Weights of a small image classifier: moe top_k.
Rows from block 2, named by matrix and row number. Rows with one number belong to one attention dimension. Each number is 128 + 32 x the weight over its row's rms, rounded and kept within 0 to 255. All counts start at 0. Numbers have three digits each. After the name is the row's rms in percent of the matrix's.
# q: window attention query, key and value (stacked) (model.blocks.2.attn.qkv.weight, 288x96, the q third), inputs 0-95
# k: window attention query, key and value (stacked) (model.blocks.2.attn.qkv.weight, 288x96, the k third), inputs 0-95
q.13 080:085121187138130096159170074167177115137145063121152161154128054160139128113111102126129158027129149093089149177116090153155126124124128135144129078103130135144130115136080122125196178111217139094153112131120131124119140116108180116107083127129178060129107076123123116164147153166138137180
q.14 075:121120132147109114165112096181144105161102099157134072135119085101107171157129130116118180138097133080150157113088077138175177140133132127125103070127143124145108125123084144163118180127205135140127167189152115102100118111132143169116029144174177023125125139093086106123130075141165111146
q.15 093:124200201119145131145143123130142151106200113096162169175090152180122151058102169187109071137210102157146129160121155140075127066067123110181120120112143117161139101153124175128149063144152131166109101099147107151143128128080144120136158105112121142133061156105073141114114139126116134141
q.16 070:118155154139084116111185066175134183121112045148106189096154144138069105144106113121137185131114158108087177127151125119128144143125104133094126087078154095112064137126083169162118171125221118188094159105143083131150137135084114162117104136165135059128120093145089138112144132097098154128
q.17 077:104133175154165138108216060120154139115188108111134160182143093193170078072075113156085098099153136153097105172183150174099121135081088127137121111098121100144130135125135130110066163141153099135093115052138121170167132178093163131154179119105091144115123131100121133119129162121144138177
q.18 071:107167185111147164090158136156196161062162127090166145180111144162102187072067114160114117099167145151122160148114177179073123117064065120165121121098132135145145132144127175136135103129116141182104089111139134135115161132112132105137166147069099139131109156096041152103125173116152161130
q.19 049:136116134156136129168134185094143105128150214083157115081112140151128162138119093127147113195149066116165092172135116130145121130093154141146171165088086109131126138149164164064174075156039140133118104128108124123132133088185143121156180115087095198137116136131099180141083081111128130078
q.20 077:154140199116118120140147060140153120137188120088196203179107093167096160093112105142124110172173136122097158161119123118120163131109129122163140109104157141170134129136090215138173075134203103158130091125116093147131151098091179163157075109089134084123101153130081157142128087097145126124
q.21 055:149129091102129103112094178061126098179150153121147140122092172112118167092157163138096074164135094164179123127121175115113110104131135179153148149144128176164150136144149120075142044156042140045152107154111126123090173118172114145165135108142084178126092172133129135128072093171133116109
q.22 056:118157169138141114130141099065208182153197138091178202152158099149203102122083109106113140051168130134128154129140138162161103152141138135139110126177115132153186138097070112126148172131162101075098107118097128093119132132133146122131126127142135132145123056131141137181120162203111141177
q.23 080:171120124116098066152065110153114142163127105151156105104121149086094192149130131110145091104093111062166133092093131110169145105193158134128167106149135168103127161171085131139127117170161176075135164178120154112081127128179160130107057179158186114093132105139058099124137119176100111102
q.24 065:124091076151101117099067120114119096132053132168100077074150079089151097146121135095140151082084136126109138107119112136211203175141130157120124147146132124126143112129097095145105162112157120077144147170090121114107094124123092178140079147187196073108170074102158125148133091159168144134
q.25 083:090136151120144139128146078137251128141157070096141140170102071165169120120079153105126126045119118105093111145133099134145141131146114142135093075134161150133126154143055120118108178142157117024140138165113136141142134141086194103145100127099145106125112098112151106147125131194149143165
q.26 064:119121124134137105125135091015229157126131128131127100145138089132195062121127131104115121070136120149091125148124155172177069115167103138142111161123080170130184130143062141128167109117118094092113134138134144118122151124144160138160128072167154170101134132129184139144094176164200129131
q.27 065:162144145137151139097202117144123143148144109070125189102120130176133094098074122137115045135169116152125164151173189109056131113093110120160109123131110096136076127113138154157164098164129095177111098074115112123133110148113101086135180130032123155130119121148052163111112145090101162159
q.28 049:137051106180175095143129171082096136190101176092143095155095172122147140157141141143144095162127144174151111136103172138117116107158159101110124140136143124135190114097178097067110051124060153110091135118112159176122134166139089142168148153098113224151183143131151088144111152144131144133
q.29 139:162159115123157053107114095127146136114142135114088123100162086124155093118098150122129090110122159109148132094134109190182118134119086077141166153086114114091140117218135132125140126127119192144085170105126112174166133183149147161177148179117127136030144112066123087062119127140179153094
q.30 083:076112135149123204128170153097105113157114157133126128163107145139126140133134111146108158152122119144103119139136119069080104104133194152125076119162143121169149128018154125156093134126103093123135072104139132106095136072118115095086107077140140140215118123180164216168158113085092111163
q.31 083:156127114106129131130158205064081173127143205113097143130131176114127160110121147154134104155175127184150094134133182103077099121100102111131170156137105094149141095110186108127082083137063119187113093102152133128132122104124080090098194113102086220151133151150122122110127179113096126109
q.32 068:130096103174138107126121086190098130105124140171115059092139109090121092181140138064176179139071141131107105088124108156158139149189133104061121087148115152122102142163118106169071175096131156116088160184136100182163087127178081151141066124163156110115151135127144119116159102130156070112
q.33 070:148160130117110161137133184070149144130170145100133156154120115155169135088109126191088055068175087160165083171123138138093099098086124112179144138098116131151209170170131106141158060138074114098130063155145146122077156098141147084143151109129102153113068120110146130138102116172142166107
q.34 066:123153149086165164072160075104203145144179050099105198142165092183167076106081133167097094078156140112123144171147205129098128119127096121161125130076134120141128149125106116156139142138153100114108092082135120129158174130142134081159153115073148148145106123122141147125090155129204120161
q.35 046:062165153075145117142135111100084137115107093068147191156102125133132116090142118135083095051106109164079144168108105097160174122130133152172140076101097137135137120109086121135169133114153101045151097149126173099087121137080169090099137106170163147133156066134161106164148174169074137105
q.36 131:074101137119103210157138160123104127134100110149164135169104171133101138133154100147116174162146099140100123164125159065096128122148163184126091117147160140161151156039142125140128123124132079129153077133124146099082127069108113090076097089160128127215117138191144176200123115136086102150
q.37 134:084121154150122230124147152134110130142126125106159125170105138141125130109134095147094141132163118162090114166149166098081134126121164180107090127122130118171127150023156139144100106124129069134147068122138140101118144091109111108076133071156123135231101176200130188172138129119100121149
q.38 062:146142110065101104171089178134100113138102132156141130086091132133103172148183171131129146147156115112158172152088105101141143075154150138152105118159100157118112135179115130129223079168153126081187119208135172096082121075129179135110084124176143071151113093127109125110098075163132139104
q.39 079:140131107118104114154075135134113123138095099182148137092086100085077177166169163087172150163097103085169151131072089076162163110157168145136101114139133182114128141162090123122170129137176164079160150195145152102064129093132154142100057137138146075138178090115104141151110097158099124078
q.40 065:132120097126141128133118179107003093139093185115088138133134179097125123152141137130141117187136134113148100119143140077111099109115157128140157169116123133124097099110255106089097121125038108127101159123155141134122135125137094090098147144075107167121137168151113126093136151086071144088
q.41 076:119150193101134145175080136122147129113138109082173167159084136174151149087128132191072084090164078148135121170135123152097146077115131119194156114113111156149156127155107108123162078183161156074127072122115167102094137079105185147148133121154135102105055093126105117140089090181160163119
q.42 065:121120150144082116165138065171174106134106084152143105140114079140096153106110112104117164071131128078117134113117089152144161128111169163138087087119127118110145118139061132122142161130207153095118127145124115104161113123114186115102057147174165000133127080121106112149133111178093118160
q.43 095:107107103122100169148108168113103103146093117149147122127102146097113136208209094107139161177103110110114149116114137090141120139168176169109066107162144150151141148074143065105124141140135096105164111187140139089080123082125120097069088101149149127208125131181144171197156124119084081153
q.44 074:124126130114100111138142065216177126135096078166142114118144066098093158163130137079158144085112143053134125099114102147166187148148144110100089070097130127120082119125061133144111185135179161081113173149098115113113122118140129138114055105185177065109140129127114122121113110166157098155
q.45 057:138110088140094105187103077152182122117082086120064089137127069123146106157123130127133143097108098140094125120115062130137171127137149126122110097107095148099123168173067094105154161099173126069138121175081120097133123105152177145160051117163171028109101134119162132165130097165166139132
k.13 073:087132157090108167148123155093144139137095092137169224135123158154079156114167109157138164126157135087092161139117163116086117128079132135157120094108172105175118117075143111088230156093120111144128094122167103132144146103100200096116158106032123125134115080111104134145125176107093113154
k.14 056:144149163129096126120133110203122162070095022126135167120173122156108167089131099105171107115108131064150149107162103112124161134122109123106207061092159129158086128117142186129170123108176134187106111130178115139189157143103135085082126128124127097104116119104083150111141107121166169089
k.15 104:052128120109119154149142164101143104168097134113076151146115162168157081120186137152125162100149107159100098151126205136101121132141083148167092146114096123154177133109169067123172135145089065091189088116144122112100114099099149113179192108086141178177121115137162134182133158182139105167
k.16 069:129128118115122142166109158100139121154085144147168230136138135153088174122171163151156125153142130083144143138117099091127120061109133134172105095127119110165126130134125161121232072137141129212121111105102137128160139122095163118122175136051119116101107034112091125102120164087083114117
k.17 079:114126099080141153218113098063136093158138143133190160112114098153101141107139139144129170094154121083127174137123117123124129098096136120186081140135158103144150114130096160105246156124160147143137121103096105119139095115093181119127117159059166132139100042122143117164152176094134086161
k.18 072:079148113118151155153161187125131092182085157098096179143120177175141095122162145185121130142161097132112115153138185134086130096152106133185066133139078103170148143130145095104170122158085080098179103128142123084096129078136145120193204141070146133158073093148136122143139138145160116181
k.19 051:115106144187145123137132157151072148154096152078053047137140102146192057163159122124120107107093104186094104114185190132090144129163148116117133133144090127140127129146150076130078102132144097045155129123126142067093143118154088132156140102178124158119124194158155153167104099145132128115
k.20 075:065137143107138188190140168127127101147080093098123213162112156160127115126154099160112126118132123102072115151122185109080145114133100140180107157102068123146154150096165092121232120110156077094165115128145125120115126117131154088182162128089100154181093118123132149155179178148134138166
k.21 076:115107138190152149081150149173112143151089111092074019143122140129179079165129131121098104116114128184095067125121186132094154175121149115103129148130101122135173141114182085124032114120122098047147131111149137104101122134159101121148124090164102165116136196149162143142120120154147123109
k.22 053:108180083099129165169162102142167119112141099170195211101114135139109090158127138136097209161154127096106130154099121134168091114112093140152097091113177126112150150128101166064133130093124138079157133146106119129127123115109220147132118099074130036151117063114140171164134145130123116159
k.23 094:143172150190116157090168174181142146111135092097115117155133144163166116105093123190130065148156120141107058140120145140045110143111125133115154109124122137168174159111153129120033072163089123162083099133160147161114159142110101108102174100139116110151086215140087129102103089117136161123
k.24 074:188109151137111106095139064131105149090178088148163138101137093102066208128096111090161123155096160094148159102131066120162172114106159104122171112114187128108090110112099166130088146103192156155088180109119121139184135131124122131058107154155131082094165145117074156108122109098081140096
k.25 076:086177120116133176147167210112153141114112121151165130183097145151144109087155119201106133117168106140092115132130174116094068095098104119143126107140143117117150115112161147090191155112117130106106105128177140137144148114068193115100101083030115132144128081138171171160128201162130098166
k.26 052:184156146181111157162124110129158156126139116155132130089160086097116151117177126115135135131155135122098133120175088132140117201153171142147125093143150126105170129084122173115005155092180142047096106135122116139111129110088139131048077115125056141126116134157107197142109152134098098118
k.27 064:085073080125130129205107129106134073158137152097183198089145118143082120138144151102112169133137108085135155144113197121145138124128117153192063140137094120147097129146105149140187120137141074119204095137100102098079099102103173165178122098072156100121155068143167102137127154118142120157
k.28 064:165123103186148113093154105117125148088134138162070032150122151127140083165120129125131122096127142194139113128133151126123162151170132113136144163146119164092141146147151113185021141133127076057139117147112143115070115164147082142118085151222129186097115175138147129106114121162133158142
k.29 149:141186159093134139150139166150128131141185113091127143152100142165139118070132170234137108137239111139147130143143145118058134066078129112190104126147153132168137119121121151151133115190134131157105082109151127133097139115109118138137153109109132121132009150112086102122104107130103125129
k.30 109:113084104136111096132089085093118121121083153152140098093157100096098107193125101022126156113058135103118138114138106146217136182178118129086132136131121122092103126140106122098170164080137131078154195143095127096143121128142137132125079137145140130122239087128165143120132158111153126131
k.31 071:100131109143142110105108108107083103186139177140114020098126149112168091152115136121101147101118137194126086131127154143146138130123115138155107151155076137125131143181136095136048122154082130038165157132107159116044107099182100174166138141173155122097147164123140100120118087175167110131
k.32 073:213142155167124089135135110172173140086143105132143126127133109120119170114116143125142123132133152102164148102131028132169113124144169116120176099128101127082112114169087192145088122141172191190076152130134140154178143170137090136089136156116112089081100136118083082070126063114106146075
k.33 085:056168142144129175107154163088151111143098148120124076151135134122172119160201106146102118108120129171066044134136217130074105133128118145122114147120096109121179112113184064115115135113099064042139123120136125106094129110115146121129111107094156175147137164133156171153135129188147103161
k.34 066:091124095075148174175137119086119097148088149127152204111130107116082126163208158139117159157159127133116146160095168132096130088085135154193102116132144123165115120126146145122171102094144120125154108131100100144166092113073184100131136087079103114152127056108135167142142237091133098161
k.35 047:083131128142125213110158190153130103165136181160134086135125173139109155089108060105084185159079103139102096161104163104094078115091123121098098188135138123184174121102120164084147140102078077114182062109115119142155118116103161113101134076123138125123179116162126166152123180107131132136
k.36 142:107073103158114102105113105099131119118082144158126110100156116092113122193130076018137159122037140098095121103128111145220117199172120129063154138118108123094132132123139111110141161068119112111152175141103140107153118132156139127132098135138110132124236102153165150121143132113148132129
k.37 145:110070102140110109126118118074119107129072165165142103103149112090119122200145090021147179128044160118093134097130099156203129175173118127093130145135113116099114124143122105093153162070122137099166192149105117130133115143136134130148086142137125140114228085135173124115163135117134116137
k.38 081:091141157155104148097127162158106123130095093103061043178132179091148125143123080110111103119082130150098056102148204132065121170134131145090163111113105111138143131086154064128067113115108086080121131134137135108120145124133116123126133091175117141154179212148119155177123100174107163104
k.39 082:122121152168105148067160167172117170115113112142086088171125217117158132140138080104134104155106121153118086111122192143099133143145111148081180076104141135135159158107165117147022116119125115123093124128173154136100163139158091097096140122163119128144165226159112159128123089140106188113
k.40 055:122125076146130143069137104092069148133136180126074026124129169100141113168081138163125111103156080211144109104155145102135131143154121137097143156166120144088135154151152127146059136207121139111134138130127137108151135120180067150141142124203124176105120174141165079088094113107131140103
k.41 085:032129162141137167091132174139135100158099105118111092171126159118173110123149109132123156131096108184069061121150228137065104148124115146101109134127124113158178119069150057110123145131118092081156102127132115107100117107112147092136128098143149159199167178152147177161139120157106115161
k.42 053:118180191081088156142117142165164148119138075117130191173125119156117140085120132133123148092118156043154123120154144145096128121136107102130140090122140165124135099093150117118227141165126140221100105110154098111172127110123188061128124114106154144154098068105146131198141117149092175153
k.43 113:152064104179092109090106087113142145092108137133150090121137106093126137189097069015126141132050137104099148085116092123187138187180136140068168123107124155101123147126129133125104146090136120125136183149133126110153129133147120135103086119171126118126244104132153141105137123125145159115
k.44 065:155145155117143147112163129165150148088102086168157189145119126171095206070153097170161114143136100073129145092143057131133141119104127071101168104076163134127137129122130198108161125091140196197093137125157130150178174115115133085070160131091081082125120122119081140096125148098137142107
k.45 051:112150172080097131119101150143122148107135086116178219137136144143079157105113077129122128149112139115098143154168124126095087143123112103112150079176151121128147135060116185065172119100151118207108140131169069119200130098124139118090142104058062124141172124140124144141104171066095120133