Rows from expert 2 of block 5, named by matrix and row number. Rows with one number belong to one neuron. Each number is 128 + 32 x the weight over the matrix's rms, rounded and kept within 0 to 255. All counts start at 0. Numbers have three digits each.
# gate: expert gate (model.blocks.5.mlp.gate, 4x192x192), inputs 96-191
# up: expert up (model.blocks.5.mlp.up, 4x192x192), inputs 96-191
# down: expert down (model.blocks.5.mlp.down, 4x192x192, transposed), outputs 96-191
gate.96:119113164146131120111169105212107127145125159127145123158145094170135110120122093095129195131105170132119144107111132114128087137129158127096175127122138121114115153157091125124147096153128055138131145147076179165129135173142098140158112093152043126166164152098120101149115092141096150133
gate.97:099116119182183165149154101082174144162082128132077073184192060112151132144131096061195147121103114110116104100108099143130150148128158102169164169096135121174161109134096156076100083105067139113112225185139137188162114149169108147182167121150078103148092151104174091133103165158106174189
gate.98:109136107151145141111168154130147107158090135081106150174172136112197155093113120132133168174180104108166125144029130144116134089139160130111149174093124141108094125161111128124107126119152144090120138107085139144131135134098099106143150084133120131128137146082176160160074116140166090174
gate.99:180123131149066142113103139095120135097159103104108069150162102119127135185159112090216160114119111113139086178150133066077152139088118095149187114122159112153121072123165144153090129140111127113156162123143126090126135051190106111083079111091108140144113168132119141115125119124115130089
gate.100:196165133153173117142160131130118128122076133145097140178197043107190134129117094152152158195131107134145079094103123074065095118113188112128036172019127166132151093123139157134121174133161145165103134061139138130129163095132134069105122099122123125156136168061212130127144106157148141184
gate.101:186100150084133104102114166158050101127174119114143153109120128154117126175154110151151125113176129129161167150117105121131147089156144175066077110139166091052118152146185143134136137154166119143137039057075134105051076128101105116064096117134144120116116136114131130137115096146146087104
gate.102:140108103113147141094096138132151105146128103105137129107134108133154134183111153159157129147161084144148126168125140137126140110124139107107124127138160125105104120135139142083118119119142156133158120104143127094121135143130136130125148123128142136131128140094123117087113154102158106114
gate.103:112200128114163115143104105152144206144048175136148146151149132053118108000093122108031144161090109175081114083136151152156057167113127110176012120131073192222197173121106103120171123142067115182088091099166111134157162164062160142172193147155121132115144158113126121083161136191143178118
gate.104:147115117082139139151088119112147109110119091128095124120134092120123084146142124090193114146104062144115139140151087170136109133145158097101123132164109101134137084119131162126163149111100190123078123139153099156152134157129127105176138137120127143106102118101131097115160191135167168148
gate.105:081114146108154131100125152142137112090118142141130129145096142091103120092062133143038139160145106150140146157103145125186091150134158139153184107160138117149094147122108087105153064115066152167138107155131090114092093152123154100177200131102098095118156094128104138118100122124156078115
gate.106:138123117132093083100119122122143094071114133105137110123117126175099118125134138081088135185179090163113099178085131113122096145098139112169152094129093114167084121139168127141129150127140114126161133137153149145180158144190154093090135102080104135160130153149102139144122128138129136100
gate.107:111049156126121118091153126154113115082140146104148085088124129133126164115174153148167109070113197137106113145098099160131100127115091194108159141131172196111117119146094103160135083185126109118198190164124157157101125107180115132169139110168118100166118099130118197127119105112147105097
gate.108:124107096136118169164156090093183169157080116109112135124165159116157142070137081141137141170097083136070087091156118199147109142120137094174181115125075146222163017111137116165146141072045115082092149139175126166186177157125184134202162113119109117158116145134175124117176149135108178184
gate.109:140137118171179101151121119148124153146134138120112126159173125099194128120077112112075098147132080101093112115123119118133139127057073109114053176108142125126134114134086141089138151142102198209131142112139094109162089069107138056058158150127163136100148078074180159091106126063192095184
gate.110:064141118141149111117132120116185164127074142117127126135125160096177114036079143157047112179142142103171111146122161119109088098132132177156113153126098194169116084142116115118130128134100114110133109095126137136115112140082165079154131104126178097109153083165123122138138134064193114145
gate.111:096169084141176200165092111110133115136139121126115098141143109122121135146107103058171101080107127118146123100138134166150156136084146110151143128158097113160156093138150159092120053126088160108144188201124055158131113123151109137167177142120118088121126078130159128104134177123140147145
gate.112:106149188097146115085108164162138097146159079115140128083105152096143146186171153174160103098202159105166135172114114140127091103129123160087092165119216104093057158196166119132070135190164140095127081105138154122105087128073120136104083115123169120090147034119103181189086151146203090124
gate.113:108139175089140138136129132194138090172117112162121179112115115140125120133114120151080136156151148102150162109150100189159130147159155150112104109122157128107135189130118127087150104147204133154118107115097131158127124124061105163140150173099088089146166142100101155130106084152103200123
gate.114:151099115145154144135095121113092129155150162100104112168152151170172102146101077123122112124139046102155128111091135114125205145070138136122146132124126115114113089144133150107141107121117137120134111166069098101085061039116154070130168104184129068080119156120136123147121144099178114149
gate.115:089115202118162157117137132148110101169161122132131151181135203171169115140096048138131145101188104110152130087060099119135171133124172192097164143105179111077100139173135087096099070134161134140123109204099125130091039098059143115103192091165102066124099123088150159189129172137154106136
gate.116:115043128083107134119134142138109118099151135167165202094092178141083112097150160172097102096099163146127162140173065127166103168146156140106150105178138142123142156097122121132176125134089119122152107112136121065103122154107119154193091138099128141115086131150082171123170054127101083088
gate.117:155151118193214139148102134118098136173138125078058124194166079162188114166085075064199152153141068117153137108075129142107165119110180106100103184063120096133114102143181149031117162111116171126127150126070098133102115090122150117091164140122131133113195144043206120137083140143136140183
up.96:142123107118132124147135117134123148127143135194121148101120131121085099101136125117132129080050170141085149093186125139179109177149137127105121104150119133122152159104099127117155091148122106131145133159107129124105151151132117160129122164136102111152100146116127090088151121130090161138
up.97:117104097125189140178106118083173138168115098138095109115136107139118069130135123104240143092127124135118196128162068116129153146177189102113184140171128073155144117091132157066137074099067181108104183168122115131136155159146045183185131143107101130120116150111155084168108147127117141133
up.98:108135170070111188137097134084134082157170107154119132148114150174096128169165095090168126094149101139100132103146095162132150136151142131118154107133135116128121150109145126123105112131116125092143125210113090121162132143097154141146117117138107085134111124146107167135168158122117150079
up.99:133164137141142165132163111077146115142131118135124100154179119170150125144135102140149116115125113121128128069091133094082189135162147122141140146107095080132147049121123154117052116120139125126103135158105088110157115071127124106090120103114117136170125120154151125149119114113124129178
up.100:098067162082078153096099162157119076107159107115196107070072175099080150178142205152127079044149193113148145166132139150152145094173056181126189103192178134105085126141123097118079076168158089159194147179130180099120106118132126168127090164144172100128093081233072142112118148069141088092
up.101:122150146137095145110141168129129120084176174114156135167141164167130127096095080062105180136133113172132127090099123141110154133133145111112113109128088109171130127103130114156135169116123074109107082145120121131146124106117137143114125112142062128163127180128123151147111114160057178143
up.102:144113122151136140133126134140125119108147144101110118185146114113149090184088115115121148176145115144137134120118134128113203140131161118132152130117129099126127096124155111125147146101106136131141113102119128134111114121147156108094166078106092125151112164144141142157125073153124134105
up.103:186207084168179123176083134085107130156173071185041140131091138200118097172112096073147086102127087094157161133127122145109220118137124100114117114141128027112158077119187176069100172112141200141154116088097072091118105050127151161034138182054183136129143123132189085094110111119157121149
up.104:125123109140184165161125090106136153149104101127089141143173109111113110123132123101159137142092088119114142109169075147117119133139143113115091134117111134140155128114130152126123139106101170111112143154158108147142160167115097140186118135155147124107123115099185104145135176130130146165
up.105:122175102085097067111100156154122147109111125127172117048099085097116161119118183154120118142115151155133135166175139113158062152104094115132076124155128140134122151144130108187131162155132114132119136054168157166175154147141121153101122186122169180102165076167068133074087144127113122109
up.106:114120114110092092097113180134147066108099083091138142106091090165163115155153145095092142154172094158138149217122150170127105117127136133130120133156147146156086151131146134129109144175129131106184141139122138133162153151164119100112130139104125136123155130149097144153129097141153144086
up.107:097054133127084115091119134145130114101074137117137091109112124107096153064142161141093119120130163158126168139130137102170065108124131152100177121159120213154106126121116092165130092168099079109159183162138145124104130132159102131182145103125132123126136139192087139109147122158123108113
up.108:153135129175094100104249112130139160104052221146194097149184081098123184133135137124101145144099173134124091105129185070100095107116103127165083126064120165122143139151090136143118134161178061171108123107141208146125156120145134107093087100149097157167143151127121141132150078138113148154
up.109:151158101157191056181072126145145152137163123110048117146147086083152126130117141077152148167118076123134144152117159075141112151095127077135061164115102106118140129129077195103094180150137177141109165142149103179154126105175084088067181172137116174077149110065172132083061132118165074165
up.110:129131131157163136112179107146119158136135211102148089204179164127159164153096084095147162111115152140128086086107120163110129156088124132161094132103137140113125166144096133120148103179142118146133162170121153175133137097159140102109173100149065101113129165068165171075087106159090129169
up.111:093132098113147145132089114090143132198137099158114131123136136164110113144111097111165140075124114135107153107141109176124149133147144112128162120184130128133139124121122159061124090140098186126131170162099082124128100119155104156151161133134121131104110110149136089139136164108141153150
up.112:112128117080123081139072155150106078138211066174101161059087117129076070174131120125221103036121153154149167140180129158143102184193135115071138076164163054091119139102182153177109104133177164052092090082161111130135132130129077198187071200116171160117109090126084091111104192150096125113
up.113:175153132077128154143109108130149158149163111181093166108130122115115106144121102145196105101112171125136139090198111130167126160157095131121124119117141111079128166110117137099145082102094162141139166153099139145097096119101094151177142150117133111148161096102137115116140119128148138141
up.114:103071122138133165152120149116103146128144148112122114143123147162134116122108097157083116148123064118106104130115111107153148158100137113140188121163104113170131087100115118168142141119108125121154139158136101143110063116132153072125153108188145098088076128148133140122148131116155088115
up.115:048104185064139135091107207163071084145144082122118192156048186130065083089103128169107144147215108162162183174096094103251119150124143147074165125186205125085065184145164126120158072140180147121118101148083078098041074158076116139183197132154104105095139114112096139158106168160123054071
up.116:128199147100146164180071125129122091153148099169096165088070137120106102111114126154093062117160114144172168128162133075136177151168134108116116107147131091103138141105172126106124082115152162164137134137096067055106120126088095166142139162113160120141149088176127096117129153130136125109
up.117:114159099150176102155183099102119202146066213120088124155185073140209125081079130124088125172082102118076075084152118128117101158109131126135060152069096162146147131132080132102162137127115136165117125114109100150133141104130158088154173131167136101111141125068150122092152124128128150195
down.96:079148153179101206084158112132118075126163190108164106134148114140099135129163146167151144063114188145173131124099135132123153138132117132179165120148153146108078122112108104161156053143120072119139138183089149119135114181096122143112106095166117057166111140163135112130142127107106151106
down.97:142106122135092133069194150142149152107096128111178137137127154176131181153134134139142153136137164136071109126099138150116116071127127162119160107112161130058092137126122052153114096103142114070166130106118179141114123135118171091122130082104095103150114161135135172203110146142124111092
down.98:147153124106094067106151105147125099094097098160146108128143115120114152163147105105159176094076153104110124141136117124128105130152177114076194128115078152096165190121131139173105105110156113104118096131170146137128155139167130160163100149127088196118060180101107078160148101185124159157
down.99:084139145122099168085140120144159151095124171095182146140126155132108201139074108121107172138137122153124106098135213105101103135124098069112131109116135175182129146153112070159166116127109071113123127153147086143184137159121086133138152160093122099166142129158122158099146072147107145125
down.100:186107107113109053092156191204109113092135135179155167129140197153095113077091160126134130113137164140162081126115140107184133140170133097061084091114117121130120168169141142128149156156160079189115068067172162119124184161128130164092099138117090213123087171050089070115137098197118114076
down.101:192088136131149147152143124134180131162104099161074174111144112131149103167140117148143077076144111099181141160122144140174161104110158116118122152089154157102128141129097139069111092158129146143206156115133101119173127089144127145109133163109177108165153121129139158105141112135109196145
down.102:124134123113135135161092136137146117152164115179096126098125156131136112154100129115108097100136134117138162133179129171182165164099076117152149156154107108138130092125174161099055100128121171134135143125108129109129125099128200123127149149097126082115160095143146143101120161106136086119
down.103:173134180087126054119182158132109180112124171133168142146101066124120161089136131202138112193114129103095130138143129116202044073115152117094120123109121176048135177087064156195073219144185102124096111096149100102108084111173139136163087142135168133092148127091119150107182084150150116094
down.104:119104102141105127126154157144154138100112123122139118130153163145138190154118104116093135164128100117090167133121157120152112119134125128124163130114140153092105131121125052133057120098132125088203095073106164091114098133114135063108158108072125131137142146143117162137116119132139093154
down.105:097104149101083173079128121154152121104149192112222177073092180119094127105104164166118138093092150191095116110117153130108095142142102110133113073166118180151093153110114037165219111130094053130118132157153140117151155219085106116134167157147093143139068129167096107130127117122127179084
down.106:199137073137156081162129161120102157076137124132092089171127143107156124162087097133138078131127143092172128132139180077131169137095146118158172135084106133159192077134137183123129108120148164159127132099127121143083118089178177145108151139136148104113166128130133113071134147145136081088
down.107:116139141147102175099122165116122140145120105116132145130168100138152135119096100154129154107134171088190111126108132085131175106164175098119145133084128128114127126146147122151110082094081098127165176136122098103127095112111123178154099085085101132186141139178151122185130108109129140130
down.108:070117141117146183142074086070162069151143134112122118156134127104091081110131125131136102068121148135123166106124111092092154150140110148144117122167130103189115111122156162130146108164122179162080170180114108132152170151098134147124166118205137076088101115126169073122101195127104192125
down.109:190135185151173143122147111135099122152146117138147135120127064157165126180157147142096110153148124124138127155131114105048148069148127153169098130107136147110103129140096174103129178168130130171149114132099102116153100093147121101078104124156153124119150113174137159110154062078132156141
down.110:088130100146101174096090160118120111113161156062154134083143170161150170140131123152145124114131092166104138122078186120110119155111095181149186108152100087163074058102165142165183101150108067131112101144100121156148126179096110084103190117161137113168077096170131106149132151092152131112
down.111:101097129136103121112186137145125170135089129117130133102109112152106196125125118164099153134136144113093128119110132115102093087123130154113132113102138168091134120131106081137092135103133085102129121113125169127148123136121189087131126127107131144187135160112105180147143091139108102123
down.112:139120226089080158042117134153090023138143143133214113147118135149094143161172138118149177092171176160110108141080095185057116078127115185119034133165165128079037202165099113124116148207202100160052084138107164156137155151095052118115090072165114115127141089068078193154076100125155158073
down.113:101172135147095141083110106101116126151145121114144127138154104110116171109144117147120159108152175105110128092121108192082138057162123122131125146117118151145122098140134114143143130101087084114099097137145095129165139106116109136133074084145118071166128091124151127170120132119150177129
down.114:179096118110134091127164105113105178104143138144133120127130111154129097145157048156091118147108119092062140115199069120116119132125142142127142096131100120114182137132158122136134199113114144090127097114147128095111065093155187102103075117103123146070150182119162141116171150140077104134
down.115:157140137130146123146186123143158094147072028157087097159202138144186144145120079136131118171203161100128133155094084179136126047130176141129187249069120143085119140162139100117024154071149170134136145112135159150158123095141120122138090063110106136142151131132153201193103108141141101164
down.116:059119126121188048148148136121110158131138171113131123156161109109188147043115121136088137190088075109083130083152087142114082108136127201160093156124091100125172108137124104128138165107147147114051094082111141128119145144111153078107137114161120125105153150148155122086147145123183078160
down.117:117137124197162131140125074101160189139105153115127112161195047098148159104172117167102175150106117099128120115186107112030090076105105156163129135101099154119210054154126131101189154134063145098119164091140152141131132111178122107170079107190151102094157116139129154138166132090105087182